{"arch": "wide_resnet", "model": "image classifier", "train_examples": 72500, "horizontal_flip": true, "kernel_size": 3, "decay_fraction": 0.3, "warmup_steps": 650}
Rows from block 3 of a small image classifier, named by matrix and row number. Rows with one number belong to one channel. Each number is 128 + 24 x the weight over its row's rms, rounded and kept within 0 to 255. All counts start at 0. Numbers have three digits each.
After each channel's rows are labels from the 100 images, of 14848, where the channel reaches its highest value: "colour at peak" is the nearest of a few named colours to the mean colour under the peak. Only what is clearly more common there than usual is listed. The data: Sentinel-2 satellite tiles (TerraMesh). In brackets: how many of the 100.
# convs0: first 3x3 conv (model.blocks.3.convs.0.weight, 192x192x3x3, each kernel summed), inputs 96-191
# convs1: second 3x3 conv (model.blocks.3.convs.1.weight, 192x192x3x3, transposed, each kernel summed), outputs 96-191

convs0.42:095086112120099147154092113127138132132141125130115157098149170150127097108095117130085140140110151112135141121145100110135147153120118117116086150150126165119137142166117147090131125119136144078122102153103125113150123132131172107134122135114136150125136156101122147153166172132181122161
convs1.42:082143126139136121105081124157153070126158158124136129129120127085118134120109124123135103133110088081093115129148115141164100100120124112142118123103172113148105115115110103162111100111119152147109133153088102126144086126098137087106082147141137134108153146111111104130127104086153109146
colour at peak: pink (26)

convs0.188:129119104136131126124151141153055117123130138100120127124149125153133117137154120131128133123119116145110061084084113147081100113087112150141094081129100118131128125147131099113110099097153097133122083154138108101108116141148064138142138108071109138105173148167151117128106145130157119123
convs1.188:137144121105159118090161150187048143084124098136098142132126186100104113150167164149151122124132152088104145103140113140101114132116129110141121111115118120124148097152167159078102084114115109104111108132140135127114170078127177168112114183148139064109131108125140139120110142158105141111
colour at peak: brown (63)

convs0.184:141111137156133170110143149134119155119123143107122163128110100150155121113103117084126094111098099109147091149130134063135153127153149103093129119160103143167120153142135183099082098138123106158144098147128153119100150150108118159157143152119117141111142087130115095080115091151078108082
convs1.184:102117116108095110149103168152137140157147159135140133109096159125146112092151099100136136101143146137117130147111086131099122152124069143176080142115111155159127119117118078146114142168075085126157136143140143141097139151123129117155128146117127123143157141129144079118137129107140137146
colour at peak: brown (69)

convs0.103:121138133170162147205109140103163129142155140148106103163125155149143116136093111087137140123071107128120124152148150120129090129165135129120144168127108180143147136154140143119156129135087111093122138111087118113112127153152063132115141118111107103119107154145133148145131110144153123153
convs1.103:134130121092118094138101118130127099137111125141152095141127125118157117142113115132138130123114153125127146151119074117163136198134158079069128120101152105149132125157130115119125104133145089125090122105133105158087160101167144135142106090132123128121140119150143159101108155113133155151
colour at peak: brown (74)

convs0.157:130129077130140110123107127104146105105181113117113126109093171105098148123122126101176170098082112129087094164115130136153106131097142114118118134125119120124115166104129104129151112151123105113105100098168106146130102114131122115118105089043140132112114129126131145143099090124170084129
convs1.157:126089135147158158087124090110071137104138166127141148125141097138160159118122141153156144136136157123121107165050117095169153128145154119134137121085148159064127117130105120157116144135148073141148130134106143176146122129143145083111147164116173165159122160168128128116119119118105157149
colour at peak: brown (68)

convs0.108:137159136106122120134123114126121133105111149087132142121106109143106163118157123129099117099140078105132127120146120113103121122102136122160116115163135131137097128132116148147111096113151119198142089150148122126120095144131152135114132169100155113115099104164112142104134164098092132124
convs1.108:127115106111150095128140137105145118109155135139176117106106082141102157136168140099108128127156169114151149136141130138149175146128120142122124140095101151149119130131113135104083145102085133074111148129094165136093156085103079154152154146120166147122088141063143154071111108132183124101
colour at peak: brown (67)

convs0.186:105105138143153107137136152114142112108129117122119100134116154104103108133140142146131129096133122157124114087162135174110131130107127146117167099122118139105142117138138177113081085130082116099099153107149108172138144120082146122116123094080094133151114100121127078176111148130114122130
convs1.186:128128148125132140149132188160160167127160137143148101120109114150142129153155115147128101103116116158135148103112139151156127125144084156122137134148135107135104102143139068119074113116143113064108088124157132142125120152114161136099142153127137170107162111092103155149143096091157127098
colour at peak: grey (58)

convs0.111:134144113130134107117148124160112139122094109130123088124103081135142118164135138158145142111119096137102130115194117136123161157111142174148146130119156154110100098135097180128153129098109129180146105124123113107143134194103101133149113127113102104138148169091154128124151130138129137095
convs1.111:102122110152145103172157136164164163166078112097189127138142129184122115190143170135130154121169125113129134138175089083129152092148132131135102114119149101090143158143149128148101056134105158094142093104160159121157122141164099131138123105117131129145124112163146150069119065146128148130
colour at peak: black (44)

convs0.138:128137088142136159127144109119095104110122151142161149123091178123132117142121109150109159107089168177162152136150157108133144125146117102121153096174111161111148173118140136116084143113133159139198161102126142126099130087132112141102152158119104109149125125124119170120096160110115168112
convs1.138:118129109106112142119122193114125166133139139113094120129146157092121153149167128110106093151124120134124158096111101115079094118120120112142135166131120096123150075105091130117128141167166114139150129128159094142141162120168119114116166121097144127133125106136131111123121107128113122120
colour at peak: brown (67)

convs0.146:116108130111175057106166122129122119154114116124105100130131144108106148105119151169115087116113121137113155122109157143114124109168143152136124133092142175116127106156179153157068135096131145062148102134111150129103114145148124108100138137111135108136140123132132111101101124126098159108
convs1.146:124127148175115145119101132142112132130113135118138144144160094104108099137113175136143139146143104109136111137134099120118125117101105091077114138135123115153119149150122138165096111097136135141127109109104111117155042130114140152162146140125162140111155095113107172102117139132154148197
colour at peak: grey (58)

convs0.76:086147158123115182161111110122121129090104121146090129118102109078126113152133122138129139171129138140136120104079163101103133121146156145120107154117133117154128156134150133138167174123133121103146131148118120130171165149154096127162136101101153119154137121134149119135134110127101123112
convs1.76:113130130116126102108093155140063104128097071093084150132101190111101166128142119124119138116135117110119132143149125119108088120142114126093086122136157109131118127156112166136093088125134126108096153154166144107116107094106157105118158094123131101091159070161119118118161141160099153123
colour at peak: brown (63)

convs0.89:141100140146106135115103140146145129122130067090091136163125067113148133136109159074146145064126142120123136143170128114097134126100113125140129130128095144126071079166092160112065115113093129129138120130124137151130123101135065127112128119126155120124058163115113122136138083134093107121
convs1.89:129149084118136117154139114117172136070149139145098123132113101161079107107127088134106097150152103175132125090157133161120145107155129122154090100132159136096129150103192148107139106150171146171136135126106100139103139107131140092126131109109114145140074117144139109144102119143109098129
colour at peak: brown (64)

convs0.91:117153125115119105136146107141108124137098071127132114067113120117132081101141155171136122104148118110132110101099110128132102111092146108127138180118115120085085127109079127087110151179060119104125125110109139152106119127123167125152092089079147132141123138098155110146105105119090110098
convs1.91:130143127114082139140170109097131152121173123113095141123116156115117122115123138153141127114115107104156138132099164117153142147137135155139114131110143109132098058106133155131134134126159145154132126094143153167119135129137120101163123139182146131128102182120108124089100133126146114087
colour at peak: brown (63)

convs0.151:140129141130117129154146082110083170104117136116129107103136158102079122146127122092107140153125092127122127165159135146116149123144140130103108163163146156107108137072056153129083150130109129154158064143125131111141158088116144179133157119118099111120147131164154118124096108137141105103
convs1.151:152142109107148131116153157097146132166128078126137127143108139151134102135122137130107105107121135124106122163127136108114115132143128148166148110140153117109129098112120177101118102133172129125143135104071149154141113154145077099186107119141138131112068150137162107096145137136093101103
colour at peak: black (46)

convs0.163:121120132095114116134145121118152140077145129144138146121125089102152139160113145127123119116112125155107120109111096131131138099169135132145163181123175141123163127152125190104097122133123129161167086128144098143145108117152111178112153142106118151144135115152130148131104146111146159084
convs1.163:138118128102162145110156148124154118179138159114160129131132092122123101134071109123107087152131159164133145128138090103166135090154163121134112153132120088106117087142165107102108135143145099111149111112119099132126127151091126119194116130144138094139164085173081152115124131150121153105
colour at peak: black (38)

convs0.28:172112114131118157144122117146097098090138100175142116121136088126155145105140148117104115174116145128139152137100148112119115144117156123137129203115165162142126135121083123079070169115142097137173083137125128122126168153128067094123121109110112111113116184103094145152124179117144150100
convs1.28:083156123172137087130099172148131108120172096110109134111135118154143073096105136106112148110141085113093161111062117154140132118129125110191151100120124126102130168111159154151124101103131122102137093102112103127143125131136113163136134131113104120111092113135137133100109089117133147133
colour at peak: black (46)

convs0.175:126153149131168110143152133150114105118122121092112082179124112122147143086106141103133121137102104094152135136141143098136118136137127123123127095122094095123111118142115126120055113127088096108081162156146117150105157139123132123107101104132131119169082145108146131141133098098120139146
convs1.175:133130128107128116172114127120188085114148115130097161127170127146149128113117112107102160101113111129159126167134077167167104097097149190141095155126133152161099133154145123115098103133144145169086133121119119152084118144095154133105123142110105152106119103135110143122102098135131135105
colour at peak: brown (65)

convs0.106:127103126125134087105163131130087099153157128103140123123113120050138119122103135075124151147131087137128106112115131139076172125124113151124148113141121110158138124142120113155087135126098158065130112116117156127136189163117139124143149172083146112119107086129122124102116120130085107132
convs1.106:112122127101159154120163149099121145100144081128145098133128095149123131087075149144114095098130125138090140088121125073142154127123135116137137113124118146151114101089128147128175103100061101130152145096179117113133151129169159143137103115117120119145126102075151113147082159120142142113
colour at peak: grey (57)

convs0.9:114112111152119166140093151138120104189102077109095129116129144131161137123127117172159156138121116090104135198154114092116138192132135138133112119160117113161149196137134123173105161139089111080100155137161113161122094132188109126133129098109106117104110118118127116120126077124149117143
convs1.9:085106176161141142158123148141084089112174142153152131161104089127103140141137118134097128137140150148141118133105103118094116115079126134103120120143125128097120154137133184127133095115133120176092135149099108153114128117164175145110127145111132119108145117153176135150067148094127075112
colour at peak: brown (69)

convs0.132:109094091129130152145077126131123096101151116161119133106093157091115115156140102129123170139087159122097104132105125146119159176153093160110101146100154149130105150157113170086090124165110079126075115138137156127164119138159172146131108123134153115117129105098086137139096111080166139114
convs1.132:176106139127148153103143124110124128132178156103105154137131134136129104091141104162130106108098112112118146139130142115064109132104110115100125109110114075152139131096123110169117139134130128082142076109070130186127116102108063112160126111076112139094093158151155074114121126148133113149
colour at peak: brown (65)