{
  "dataset": "Sentinel-2 satellite tiles (TerraMesh)",
  "crop_scale_min": 0.5,
  "horizontal_flip": true,
  "targets": ["main land cover"],
  "num_classes": 9,
  "kernel_size": 3,
  "stem": "deep",
  "mixing": "cutmix",
  "muon_scale": "original",
  "orthogonalizer": "polar_express"
}
Rows from block 3 of a small image classifier, named by matrix and row number. Rows with one number belong to one channel. Each number is 500 + 50 x the weight over its row's rms, rounded and kept within 0 to 999. All counts start at 0. Numbers have three digits each. After the name is the row's rms in percent of the matrix's.
Before each channel's rows are labels from the 100 images, of 14848, where the channel reaches its highest value: "lies over" is the class under the peak; "top examples" is what is common among them. Only what is clearly more common there than usual is listed. The data: Sentinel-2 satellite tiles (TerraMesh).
# convs0: first 3x3 conv (model.blocks.3.convs.0.weight, 192x192x3x3, each kernel summed), inputs 96-191
# convs1: second 3x3 conv (model.blocks.3.convs.1.weight, 192x192x3x3, transposed, each kernel summed), outputs 96-191

lies over: clouds
top examples: clouds; main land cover: trees
convs0.22 067:452472481490405441448422498491500505515569493485414470466475421484500502438484468493533449383561565466479532585535467514475531439472521446503489488514479499508405419560467496479400535549409501568461378544435507512499522466486429447500535559508497489473425560464504434410459463503509547452
convs1.22 094:425516409480600573526516516471560555573465506449482505460475461545508441528450533489430483546533440503476463596542466592488523457570534570529506465569457525479545497499564529561535501591581544520557577473329471530606500584587401394446477518536527479553447526528524398467523455512447483489

lies over: water
top examples: water; main land cover: water
convs0.66 076:443472582520494491468442481507596433551488575431434507500588474471499537445537527461514563493534511449548553502508456504502480568505593493452527437539535479490482521604455553440521465496509480561498540560434522493502450495463559444453486590422516377496559415531472462491461570546449421484
convs1.66 087:501480454526515540617442541586568442542511547433479476474423560453522501516556470525475479487557524514478483473425501402448551441507465495532561429479448629559507488492493561519517483434478435506444424471551434575508608431545505541546427540556507516519487582403596431472497506452454415517

lies over: water
top examples: water; main land cover: water; flooded vegetation
convs0.78 088:474536546564532398436485524518414455480444523476540461500509369482509538449474481523430560475565606433552466512531494493542537452446494544494482477682467523504465576524498539545428438488462519458537515549503412442461474397586518525520528568552470490460494356525530507477533520417554495442
convs1.78 094:482518495451506566462565491512457477359438466586457530443415520465414544523612516493416522449501516499466569489486474479551491475503535411448452604486513437644417433432605497534551455520569409436509559473566405492514443529489608500478516474583516423413533465444498446516440496512416508479

lies over: water
top examples: water; flooded vegetation
convs0.105 101:497510415508460558521539478510477519483493495495464479481501471548508460442509425484512590496533479418491520528479346474520512516467439539532527436532524452450503478420570480400515519515562504435488455557531515492464571445502494488528500478403452522510510398492510529419485434475416413522
convs1.105 096:536466525494497543463465473373403518579514435456455444543547498442425491489456511507539425444446441564420559516458510469543459485557540588562481550544528513504509541492470511497520450511550548576533517434493563537479365462492611630435527531453621449495565406444467480497539472483491434483

lies over: crops
top examples: crops; main land cover: crops
convs0.7 071:440478421501521399573519488547457482535507535501460470473560653556391470531516425510468506457543471496537514422492473566518462441458487578526551566481522600509551557473490374411480499560492477452486440527487399559539516503482589445473501531498509476535507491548410452466514449525545496535
convs1.7 094:537580451510453478475438448500452528525519528434405491499510412497481506576387389491567496515495459536566528438505526503512482490547462530504479498473525453410532466556509486514520512536525361503597494413404474548544481443527509455377467474562528488442566475540468551545474496461529495571

lies over: clouds; water
top examples: clouds; main land cover: water
convs0.71 127:515541471464525481527559551593560510458435479550504486503476509531472462508468515411504446502446480561453568530491498472533552515492514474548580553457530484467548547510409446364449427591543542534588449443445463534509545577537441492548450494514452536492534615626542522591475493438418495489
convs1.71 119:443579566593577408446521497411536498603578461513488480494458526623533490465466500528500529492568532492472360455481422449461557545580466467545452564469508485587498481469462487401531659524499494504453499541443457525475453473507436456500541427466480537432502511532426479517528432488626484546

lies over: clouds
top examples: clouds
convs0.52 110:507531500487475511419523519539556501458487444537493504477536558651442576454454549526454439547476481566503497515489523528450485482492573488473530645445467519592548407522345504465504583486492502444570487538413518559582511487520499516459485531515500572517509553535533453593533375446546470517
convs1.52 116:449411512436495498452422446544529521518523554531493473470515456547487490547499530513504516537448457455484494479452398531444342469466533506528527550512486438357416620558649553407529484489450547436407515448477489507525498453500463453483484454492515475474447573616512482492536444546440601560

lies over: crops
top examples: crops; main land cover: crops; built area
convs0.172 111:454393526421555430557524497488524606547401450395585459441581489409472485529456511493488437480534452604457538552478495506473470413524473478449560487530491527470479538463381546482446493530441482502466523456459499437534491424487500559521521528437531513488570433528489470488479426561581601444
convs1.172 104:491480576475382495485507512525600512469574454458437462494504467545473461496465489560500527533500545493518553479497530477576484451504565468486445578557481536480471505585563535582496555561457526601471434443444562453491487577520486420548484480441463493458413468510521642466508539445402491667

lies over: trees
top examples: clouds; main land cover: trees
convs0.117 110:552500552485462502481521508522417503525497438490495523521563477493573567580511472451524485491515519421513442560522428442511530403516577525542455456443451470438559521474582577528484442470446521508506419504401473464635469537517514556507501526504470489529500572443534463391470518526554515518
convs1.117 105:529562489550449383531585513555496546461520528467477554498473656516467465488535506489503473483549524628457472594534606441552429496485468492506531553429451532510541512391521487478551503554448550447517532430465502516530545474465526459410500543528542449579416443647510446521471520471428439549

lies over: trees
top examples: crops; main land cover: trees
convs0.74 089:590517447505528482518462526446579512530551467412479498563466535456469610567465487604414460552516528535419492509442454586369475520417501483524627565487455513469478552585519552489566479506441541531449457514511408524449444412565553488523396548405623462488482529386493512564490571483577550504
convs1.74 099:500536430490555497519505484440443504513496499465498597434508585550444452515497610513449472457531494459540572534505591560477529486551556511480553457496486463567497490475569595503481539510424430410591437499439480540412543495529480491443498522515487557501423532471456478532405508513499439545

lies over: crops
top examples: crops; main land cover: crops; flooded vegetation
convs0.187 106:453488571498486503486483533572329481450475454499507501506607417447509453457466593469562466441548545456464479470462517563442532519524541488502585457494505582409530540542529457496465557510485495494538395510471464450490525516549446477501427537490493392490576479443574443364469453471448506479
convs1.187 099:517496450447527525487457527638572555433505453402491592484575610392551482449479509464475480492549544528504435527532638518558443498435523560488330444528497512544545487460515555472560483476520558519495589522557485515528541562501538398520492457451476489461512433580521527545531434506500502469

lies over: water
top examples: water; flooded vegetation; main land cover: water
convs0.45 084:577485509471532471508470483509525495493506496497494519582481478560556440513433514445499464500501489548519448496523488565558458478510583536571616531499547392542444550536456569540562469578443479579598528493478574445521516546551547574398510553380481469487516582502534505503505467543462481437
convs1.45 093:626490481463436519590477440555518525494453453466574505480530510458554492576488460490470462530520533563462543505522424481461524508441458444527453404497527529541440480545464569549470483521498546432481533501470471550556484485451468485431453479484472560490462620431524518424501563569481479512

lies over: water
top examples: flooded vegetation
convs0.104 097:464562458448474485509525577542383510429425533354504462480507485551511497405463452596487563546532511438536506455535436502519441543501513520518493442496512480595433447543492513577378552461497533467499457473482413580559472487439602472482555468458505397526502452416469539536424552480502542485
convs1.104 095:534545535471428466447527541470564472519604440579443471577435417504495528550573467444584567545516425563464477541545549469528456443511552476429608610479506455529544498559528475504531421491528540438481551455524438403563553592462441506577495488513469493483543417402473473483546399501478409489

lies over: snow or ice
top examples: main land cover: snow or ice
convs0.32 099:490532487519455456494574428522573531379502558449524501538519489477522503441557505455535486511501450531585536549501603387566480499409490547511479504485495430428485562555516474553556508538616430435557491538518528575499479491550478557493481468440484476527481422491450503404528466470396482411
convs1.32 089:454525537494433413533484563509504509547534394547577521441458458584543557438465460452586425500390455494499432527438528498562460469470521526426516646511583466580490570544522546473482580445449475476454447520415484559446468509466538438463582556469473493518525596431537494547511446464542481486

lies over: water
top examples: water; main land cover: water
convs0.65 094:405477516476460499404479488461508457494499466492456523525534519450459501528400560487476515513442526450515474498446468572497485568515510456560403501485470520334471477463379540415389454524509564453444475440639464451515493487557536466476513378455548539503380454461493565505513455401445488518
convs1.65 095:541534467631511551516546529551541470437555653484456595569475437496512494530457424525508620472560458417456503545516536586487546501572526422540514482552528444559533588493552421488699601494468523514500487536516464517546537487537485468425485452499619553558552570441494475574519495556587387486

lies over: crops
top examples: crops; main land cover: crops; built area
convs0.142 140:469374416523535503553460559527507640450380503437554465483649544453497464501515442414440507497420519519514494483466491481506478517485512450486501500507490516519568496510512462485451519520495501480449407519481483463526519548493463535508545463429331528515542491509544521506454482575541502637
convs1.142 120:460501486527425482445505441463502524438510512476429508512405504463485492458472493392552454479542388470531514498528544513541482478550510523561430451500453378450521480540558556556479509426425421496503554518527467457488465435473450559461519564489490446435541559367519534462521485481554422597

lies over: trees
top examples: trees; main land cover: trees
convs0.125 122:528463501577501505482505449410610525548507403526517565536500607588481570536505511527466485488471528467482487560445602508425543451488469540452589399522432511461481519471476443526552452529487444496482479477467492524586443523494491456498466455507503464516542511512586493448452533531459501396
convs1.125 130:525533492466520487472527562509535542458373523438490504549416435408527476512531444465489600492513448522464408566535421481515508539533506516437563497496470436375487546459485482562577546489352535493488538547498485513455510485481552574428541492544496483492502485560462476561560517461597486468

lies over: water
top examples: water; flooded vegetation
convs0.143 100:495498573491437587506513501466479448473456473521467501491498541446522466511579463547398559440470520478480508534454578476482523581466528526466511492422485620577426521563478476458490463465452488517470428454496556440490484468561431438462452602491467492470484426506486602457501478480433545600
convs1.143 099:485519550522452483503527442452500449504591441507506458534568421479552512411504405456485589559527562446489466482539378569469498615493563425490481476562422361520496530543603447495464486437506549520549529473464480585490568470465537496538573526456473571368495506476586465493524465502554495564

lies over: clouds
top examples: clouds; built area
convs0.150 105:441408530496455510521485504453562455448409541417447516483497416381496545518555474568543582547490515512474488583510419639438465495480524519487493519509549435434515528400459376444482459518498567569483526520485459500480443516469432492475537465461489476474452540475459497617482599494487485442
convs1.150 111:442507529569509481473465498496599433557561449576545496506445437532489431490449559396584464559494557450475574487512516576501540470551527529508488536493449506535476549523519609620416528532565470508497409515481490450493630424508507491503548566459484398488501537447510500627459442526423450668

lies over: trees
top examples: trees
convs0.183 109:541511549501480520456489495467436556592545484534490505553557505362548540484481522523529576428539420511439557517482423420492541562504499449434622549463451535489521602486578388431523489502431547452449404452513539507551522515492685515544542491449490492470541498488539529401502454486450452554
convs1.183 105:520475494424438421484509517400453522398561517548543498443421459547467576599530483506530491530446541545489432446471453463526541483480506478494512458462560491536425479440447533581606564535369416549494595494483525468474468515555559479547491574471461553442541411502421460557495560480579562538

lies over: trees
top examples: trees; main land cover: trees
convs0.50 100:441545537611491435492445454447503502585518504398409487472503551472510439401470426503424529425489583460549478404412511550500471456536484473662554446565465550535423481495580478528415487536447517429500457439526466493576495455547511514518463586448558432566476438453452514509531515456448471557
convs1.50 097:461593516501555580531532503550425510383505622474475585528572424408425524490530529521558440556423450524425514504513570554501510465539499403526434553511531443573500554523518545546524407447548476548496432434607485543492460536479453536551535410524493510485516615454462503549569464490473509456

lies over: crops
top examples: crops; main land cover: crops
convs0.4 085:416453612545486612442467502371384600567579482564472488564395437586557547465537490526490483431507507418424495502460532507424459505486473518466441571432456456551491504564476496519582400493542477474527553473459475509530511541486534481553523458414518481517429476498499453453565455511532467477
convs1.4 090:455448479532540434481540542528404576472506449465577467479482528430511435471510448570525532507446497493485498499569457458479577450552510568511488462444508366451468530476553512505582496559549481465566507461466524479503596504460507553495492498504502502547524499609468539463580473516549436727

lies over: crops
top examples: crops; main land cover: crops
convs0.80 085:523520535501581484491505434553471468508486432548526494438479525551502454466478489362445526536492564463472474503421457459446492509462517495432562419538552602467494488487534630437345522530543534571473577536495471445567557467510476496459445473502576457537490526531541523478491453466457542532
convs1.80 097:502504478517590454536603523495504421564505437509421530518382500480458468432480408517528476473490435475516519452503456474490397634513619506506530500595494476556437464429476503478413455446508509521478453540554551465513365530510499491437481501513436607451431409538528582485489518521552404355

lies over: crops
top examples: crops; built area
convs0.177 087:449447503476458627500454547428473577424482536490584528480469585369544581484603560452553491469550442562499450551576505486399430500460461508541405485506555480450481454445524461437410487530502512512380528549534494488541498448501462456494553432469513444428481513464493525544478462433534541469
convs1.177 083:560454454469548541447390465475477532435441522435527448539567429488552452534433416410520534485418491448503503431425517534454485530540520440512570522583462570449457402521439575453566493422543468513491499573438494463506616543507604513532541509496568466486496431577596576528499549487440523551

lies over: clouds
top examples: clouds
convs0.124 085:526492553628490568472469496542453489494455481511454540529528485554502590512425518476519503500561483520519493493515457510442553556512527459429486478535504449431470439545493559494514558513538500472460434549542477494525512449473596546503437524550485551462507555595507518518474494492401443541
convs1.124 088:522481475531524432426469530456523421533457435473541445435522417483454440453514490493425399519438488434423550415424459403405473443491402447516496556590522541504382597432473520485440406517487475533531485517464497454485458450532500529439634468520544413488509474539524482581501484468482486505

lies over: snow or ice
top examples: snow or ice; main land cover: snow or ice
convs0.156 118:476498401486588493513509472493433517468466476434474511477525510451501407490496518500514557522566453584478505503458475503454597521537486476524547417487499519502472479521447486508566384473471373554538511533593465515597552536603555444474503466486471497482418439578543573467494577535511543564
convs1.156 116:434612433505560518458462551477547474577465507470427408446452579464545592524484504570494509479561564471502446471557562484478476542451456536511552474493420535426600433408511418511659618480579547558514488450400516460474553511451355469555524425502493472541455546517465487411584433504488516414

lies over: crops
top examples: crops; built area; main land cover: crops
convs0.53 106:541433487495570558511473486549304511512374489486580480511480412436547492489535492484484520524524518477574624557471578550484522483464450425479512502530521463480558500458492472485398513551445473469462418491521488521527492515438578534517492467536473555512473417537636492461509594464490472475
convs1.53 104:464506366508553477495493396474587509498469392453561428486518604557523483474558516509393471478495404493520479434529489537487467470479504520559507501541535517480494544432442476506563529422517418387526445443510582462454527518439493491535458459451503454506516444491531528431478503524452493517

lies over: rangeland
top examples: main land cover: rangeland
convs0.88 105:439472507468456538503434490529521470379446408517540474496447528583545592508429526477462527585433489540477507551579430493401487474435521517460459468546448445509537495503555617526515383553351510540457406507482462441505444439493375458479514526503491524455521601482457502445456440487498520498
convs1.88 099:507466494578471472502541415514552453625494504510577464487438572582536391521467632577495464514562581477388461500478531400474532474465510536544462526406588545563536545506485399445490519489464468519528471578528462415575510596507567533487401538549579441521512467579472537507523562497490539476

lies over: crops
top examples: crops; main land cover: crops
convs0.140 082:505521510505498586498551507619521498528440491525536504403452438547481532578409445438472515581488590498494494498513515464456561481528498423531500447512549530511537547518467571596518384497403487476477427529463520452497441524439480517471475473497517597586462554527507436485498458479507513482
convs1.140 094:504494568489469484438534517425479479519423443505509544453455582534455394474428454492485465558512367505489505485522435392515499504454475478448536496573503454421548520455474487413542521489422479486438535496500500470506536490512449415499567559488490501571528456494433565444409437585419562381

lies over: clouds
top examples: clouds
convs0.70 114:471447467610501528566487548528454515531561421538460493482499496517497473497547576545526534532488542530547517450418448508448493482593485539470556451461457462573512514487511493406476431468555439397498539460455490533501445434522395503505491463490499493566464356407408485511493510470486464468
convs1.70 118:572497491454494461491540352493385489586583479549377451477567387475453574542472512489522469509446424476529554491468524493518484506497505450524488475513534476482496413525492477468420431483469513576536541479446563504464582372572482528632485529504447469472551538422463571533483523469444539481

lies over: crops
top examples: crops; main land cover: crops
convs0.179 085:482532511604494502506435528504504452522476460536399498541489401485539453488504569528529403436456440493483484548533479433419469547486492566519605608466562548534472588534534391515521500491356459464510480513486450473463477559449510532443426478463600442508494506522545443482530492495471474432
convs1.179 086:476488506528520482612483602579547541548524471460550462460374444510536388538511420509483553546482466540538521570488443503494435541465485473558562415526564403482468474472431466533527418569511498470607478525528501453478459508516548485580504564471480572474510440508569515516502443515509483554

lies over: water
top examples: water; main land cover: water; flooded vegetation
convs0.122 101:557550531468484596553485436505457456479445548457375493467509539580444572430451527442510507550509508506544544444436466505415461564587452510439581475439545517525533485525501633428490519501569544582490530475529485579458540519488526448481465487438509471558531498581547503562491440545470612422
convs1.122 097:456515604491460403538439505484394394507560470479527417500472531577411392510493470432466471563522462427468556432508477505521460530493470446529430453556458429465611534539445555423570419525523533490490413606430472485447439440491463608446505479477584628514516524477521461532498486475534515495

lies over: crops
top examples: crops; main land cover: crops; flooded vegetation
convs0.41 104:565512475530536546453497446533596511535509500517514497464502379533557496453600490552530505395609528461487470512526495550471398487561566556588475597458566530519440453497488465410442430505512453412561507556460536525562512649439448503498493490521519410483513517371521409568532507492414560507
convs1.41 097:473602429485513535590470534503463516576499512433550490468523512480516422498527465556486539484545451466522477475650608482438508463536466491540543526559526497490533480487528540507521496532487477496589499482518423507511496439553473411454578565494485543500438518531519457384576467500523540546

lies over: water
top examples: water; main land cover: water
convs0.165 081:489546539488486546512439495432470380448472623514557512523524485502549483553566481550503494497501465447458537471481463527467545565438523480515502554520471524569517463491392491495449618504472493450516442409479417429486516328563442502465466545465537544511469379468434473507384420395497558443
convs1.165 088:492535452452497485567477539467481554419523505496449555467512499415551497438514540431491526537507551453459498452525531468407408526557492481500584508546408425457595529530580468308553393523526444579569497497596524481493434529369474508549434555514475482449442620462538475536471514524392494520

lies over: water
top examples: water; flooded vegetation
convs0.173 085:525431554540531493473485529442393497503428576425526580514494553508564484455467431525475520455574504392516483513481379515487555494500432468474465619507463460439497578435553360432396552491507594482486437442500461469463473539546573564461529517475554518471436520537424487447448474458486464546
convs1.173 094:487538569464495503542436509476449461506487563460450591445455478498435455509518597541446487496548487539494495436469503545523565529491560472499504435518533469546589476478430589445572354454471474499563486410558509426521536540536444515425498586478489497503630542432423498520578452496464486556

lies over: water
top examples: water; main land cover: water
convs0.37 117:434554481465531461444529442563570514495468506532486481468484490557439441456439473472584557517406463473544498474449573508523487448468543505379474461418491552511424529488540423399496377496487547424422571576619512494451521464508465460488482514469473534482455527526563564418496473525477495556
convs1.37 118:488400446485572529458476447506542564461440441536532507461500440567458495521510512566500454492572560477571587494446420477514491444451437543472571478538483474525453511481480361449477509576472489494489543463555578494453529475445475533488456473440522448506462514570601498468479505435488533445

lies over: water
top examples: water; main land cover: water
convs0.101 127:470515470483497398496501436446636474460431522583515514497431434511446510492499472507479464506532514466574538525519460525453517517546552544543465515517460455553496542543380478546489568480530484538582567516538487468577418548460335494471488491485570596536546635385493487570526452443524529463
convs1.101 127:525505564413475561481514490606431487464460522428473520501458520438498420467541506483422406450502400456465458457483545597485524517430442516450485313508574482490526541516572543482545557553405463571537526504559435487549477457514560523526494530470453486561467439473505497534484473515533488496

lies over: clouds
top examples: clouds
convs0.168 073:599511384522405427469501537448481484510515537507514487481465570413461511453468432445520477509515524594491513508538532439518445484555441598589439466440537481427485530526581550513362452552453416435530548408514533461569465437486446514482472524446437459456451422553491439526453556546557454466
convs1.168 097:441594444437556553543511515481412557569509598556459484500602501600464416435539610463419493480525498516572488496459467597536523548628525494507468520609528518503454462492533461509484445497517480455501505505519412485604470585480521477433456463531544546485456613492540450594426454518478493522

lies over: rangeland
top examples: trees
convs0.55 116:454497516558450449512472408463431453474499527498543535531444574419463511546561468575522555478511473524497430560568557434441456478497487534531512411595478532532458553521404516556527445493502516424491553494549514537488310528545593520467503498490531429542494554474361485445471465553517484452
convs1.55 118:447504497548474526413490545519619498432552544576431510501512506452468543427494490463473468538515554574487440375522519383465582472518516508461449520525488524510467507471389565520495414420483539523561501469451486548561357524541511417523488466463532561489417520593462517527501537486510515556

lies over: crops
top examples: crops; main land cover: crops
convs0.2 072:471491475446540426500493471586523447460486455497495446458529490425461517393514542570465452526374482472471426586448405468481483494548558486518564468457469511505545535518504510487399525505499521461686425523439433449457464439533401477451522500445469515458518446482499415464481424513550539460
convs1.2 091:462625454493422478507559511430506610476452473526528483481584588417573464467477453478484569482508573532444428559421440451546461451472534530449587511474472451541453525501513551536525488529544545530527555527460507464465579544530434455543472480527546435535496421475520508513560388443397516469

lies over: rangeland
top examples: bare ground; main land cover: rangeland
convs0.170 127:475494546470523451416530534507538519451490560453464520497419397435434550520492511460418468540439469473404517475531435467484479458470499556496396549567501394487455574512508462424331481523443504508520485499521489511432497459604473572477525491433446523490466531622459540488489474433518428471
convs1.170 129:517536522540494512549467599472603471461655520365456487548549406472446493533519452445476504448515511469578504496576465556468501393573509431516502580482467613614436417486500580523435526499488505529532508570484462501432482550481392455519536495481510513508502542505439441530511530499521571571

lies over: crops
top examples: crops; main land cover: crops; built area
convs0.116 082:514351430499462493481556546520512493521406520522610551510584530476479461510546405507472588524387574460496479491559548466500492570454522491517439439540509504517504552516480532446525477502504539492558381454446535441383506505517471560526519400495454523514555561516479510557484501556601417504
convs1.116 092:463518588561437480456522456540542564445541473519446490544508553491496546570541435470523534518561478489421528470482489501480494479443547553525599460465496419461487488448505469541553527478556530539486506606444446540470533459489609494475518506534572512438578448391435421479473503451534544648

lies over: snow or ice
top examples: snow or ice; main land cover: snow or ice
convs0.47 069:416490542446554484518518497452536544563538468476456529585483495472410426502529425515544477508525522518501512496511548513525496463559381506485540467508546381458550450556446492553573495488553560475515572540450433530521532501450422498467318496419443457516591459451468500537443535523493436525
convs1.47 074:503547521563449462460470494560543515536467518477441473552432418491440460538536442603551511499443504575536478496562503561508505464451511448462519476488497531548514536446517416548538539546527546446487412530549497500459524526381517538497421470366491550452416462564433488497547516552407409501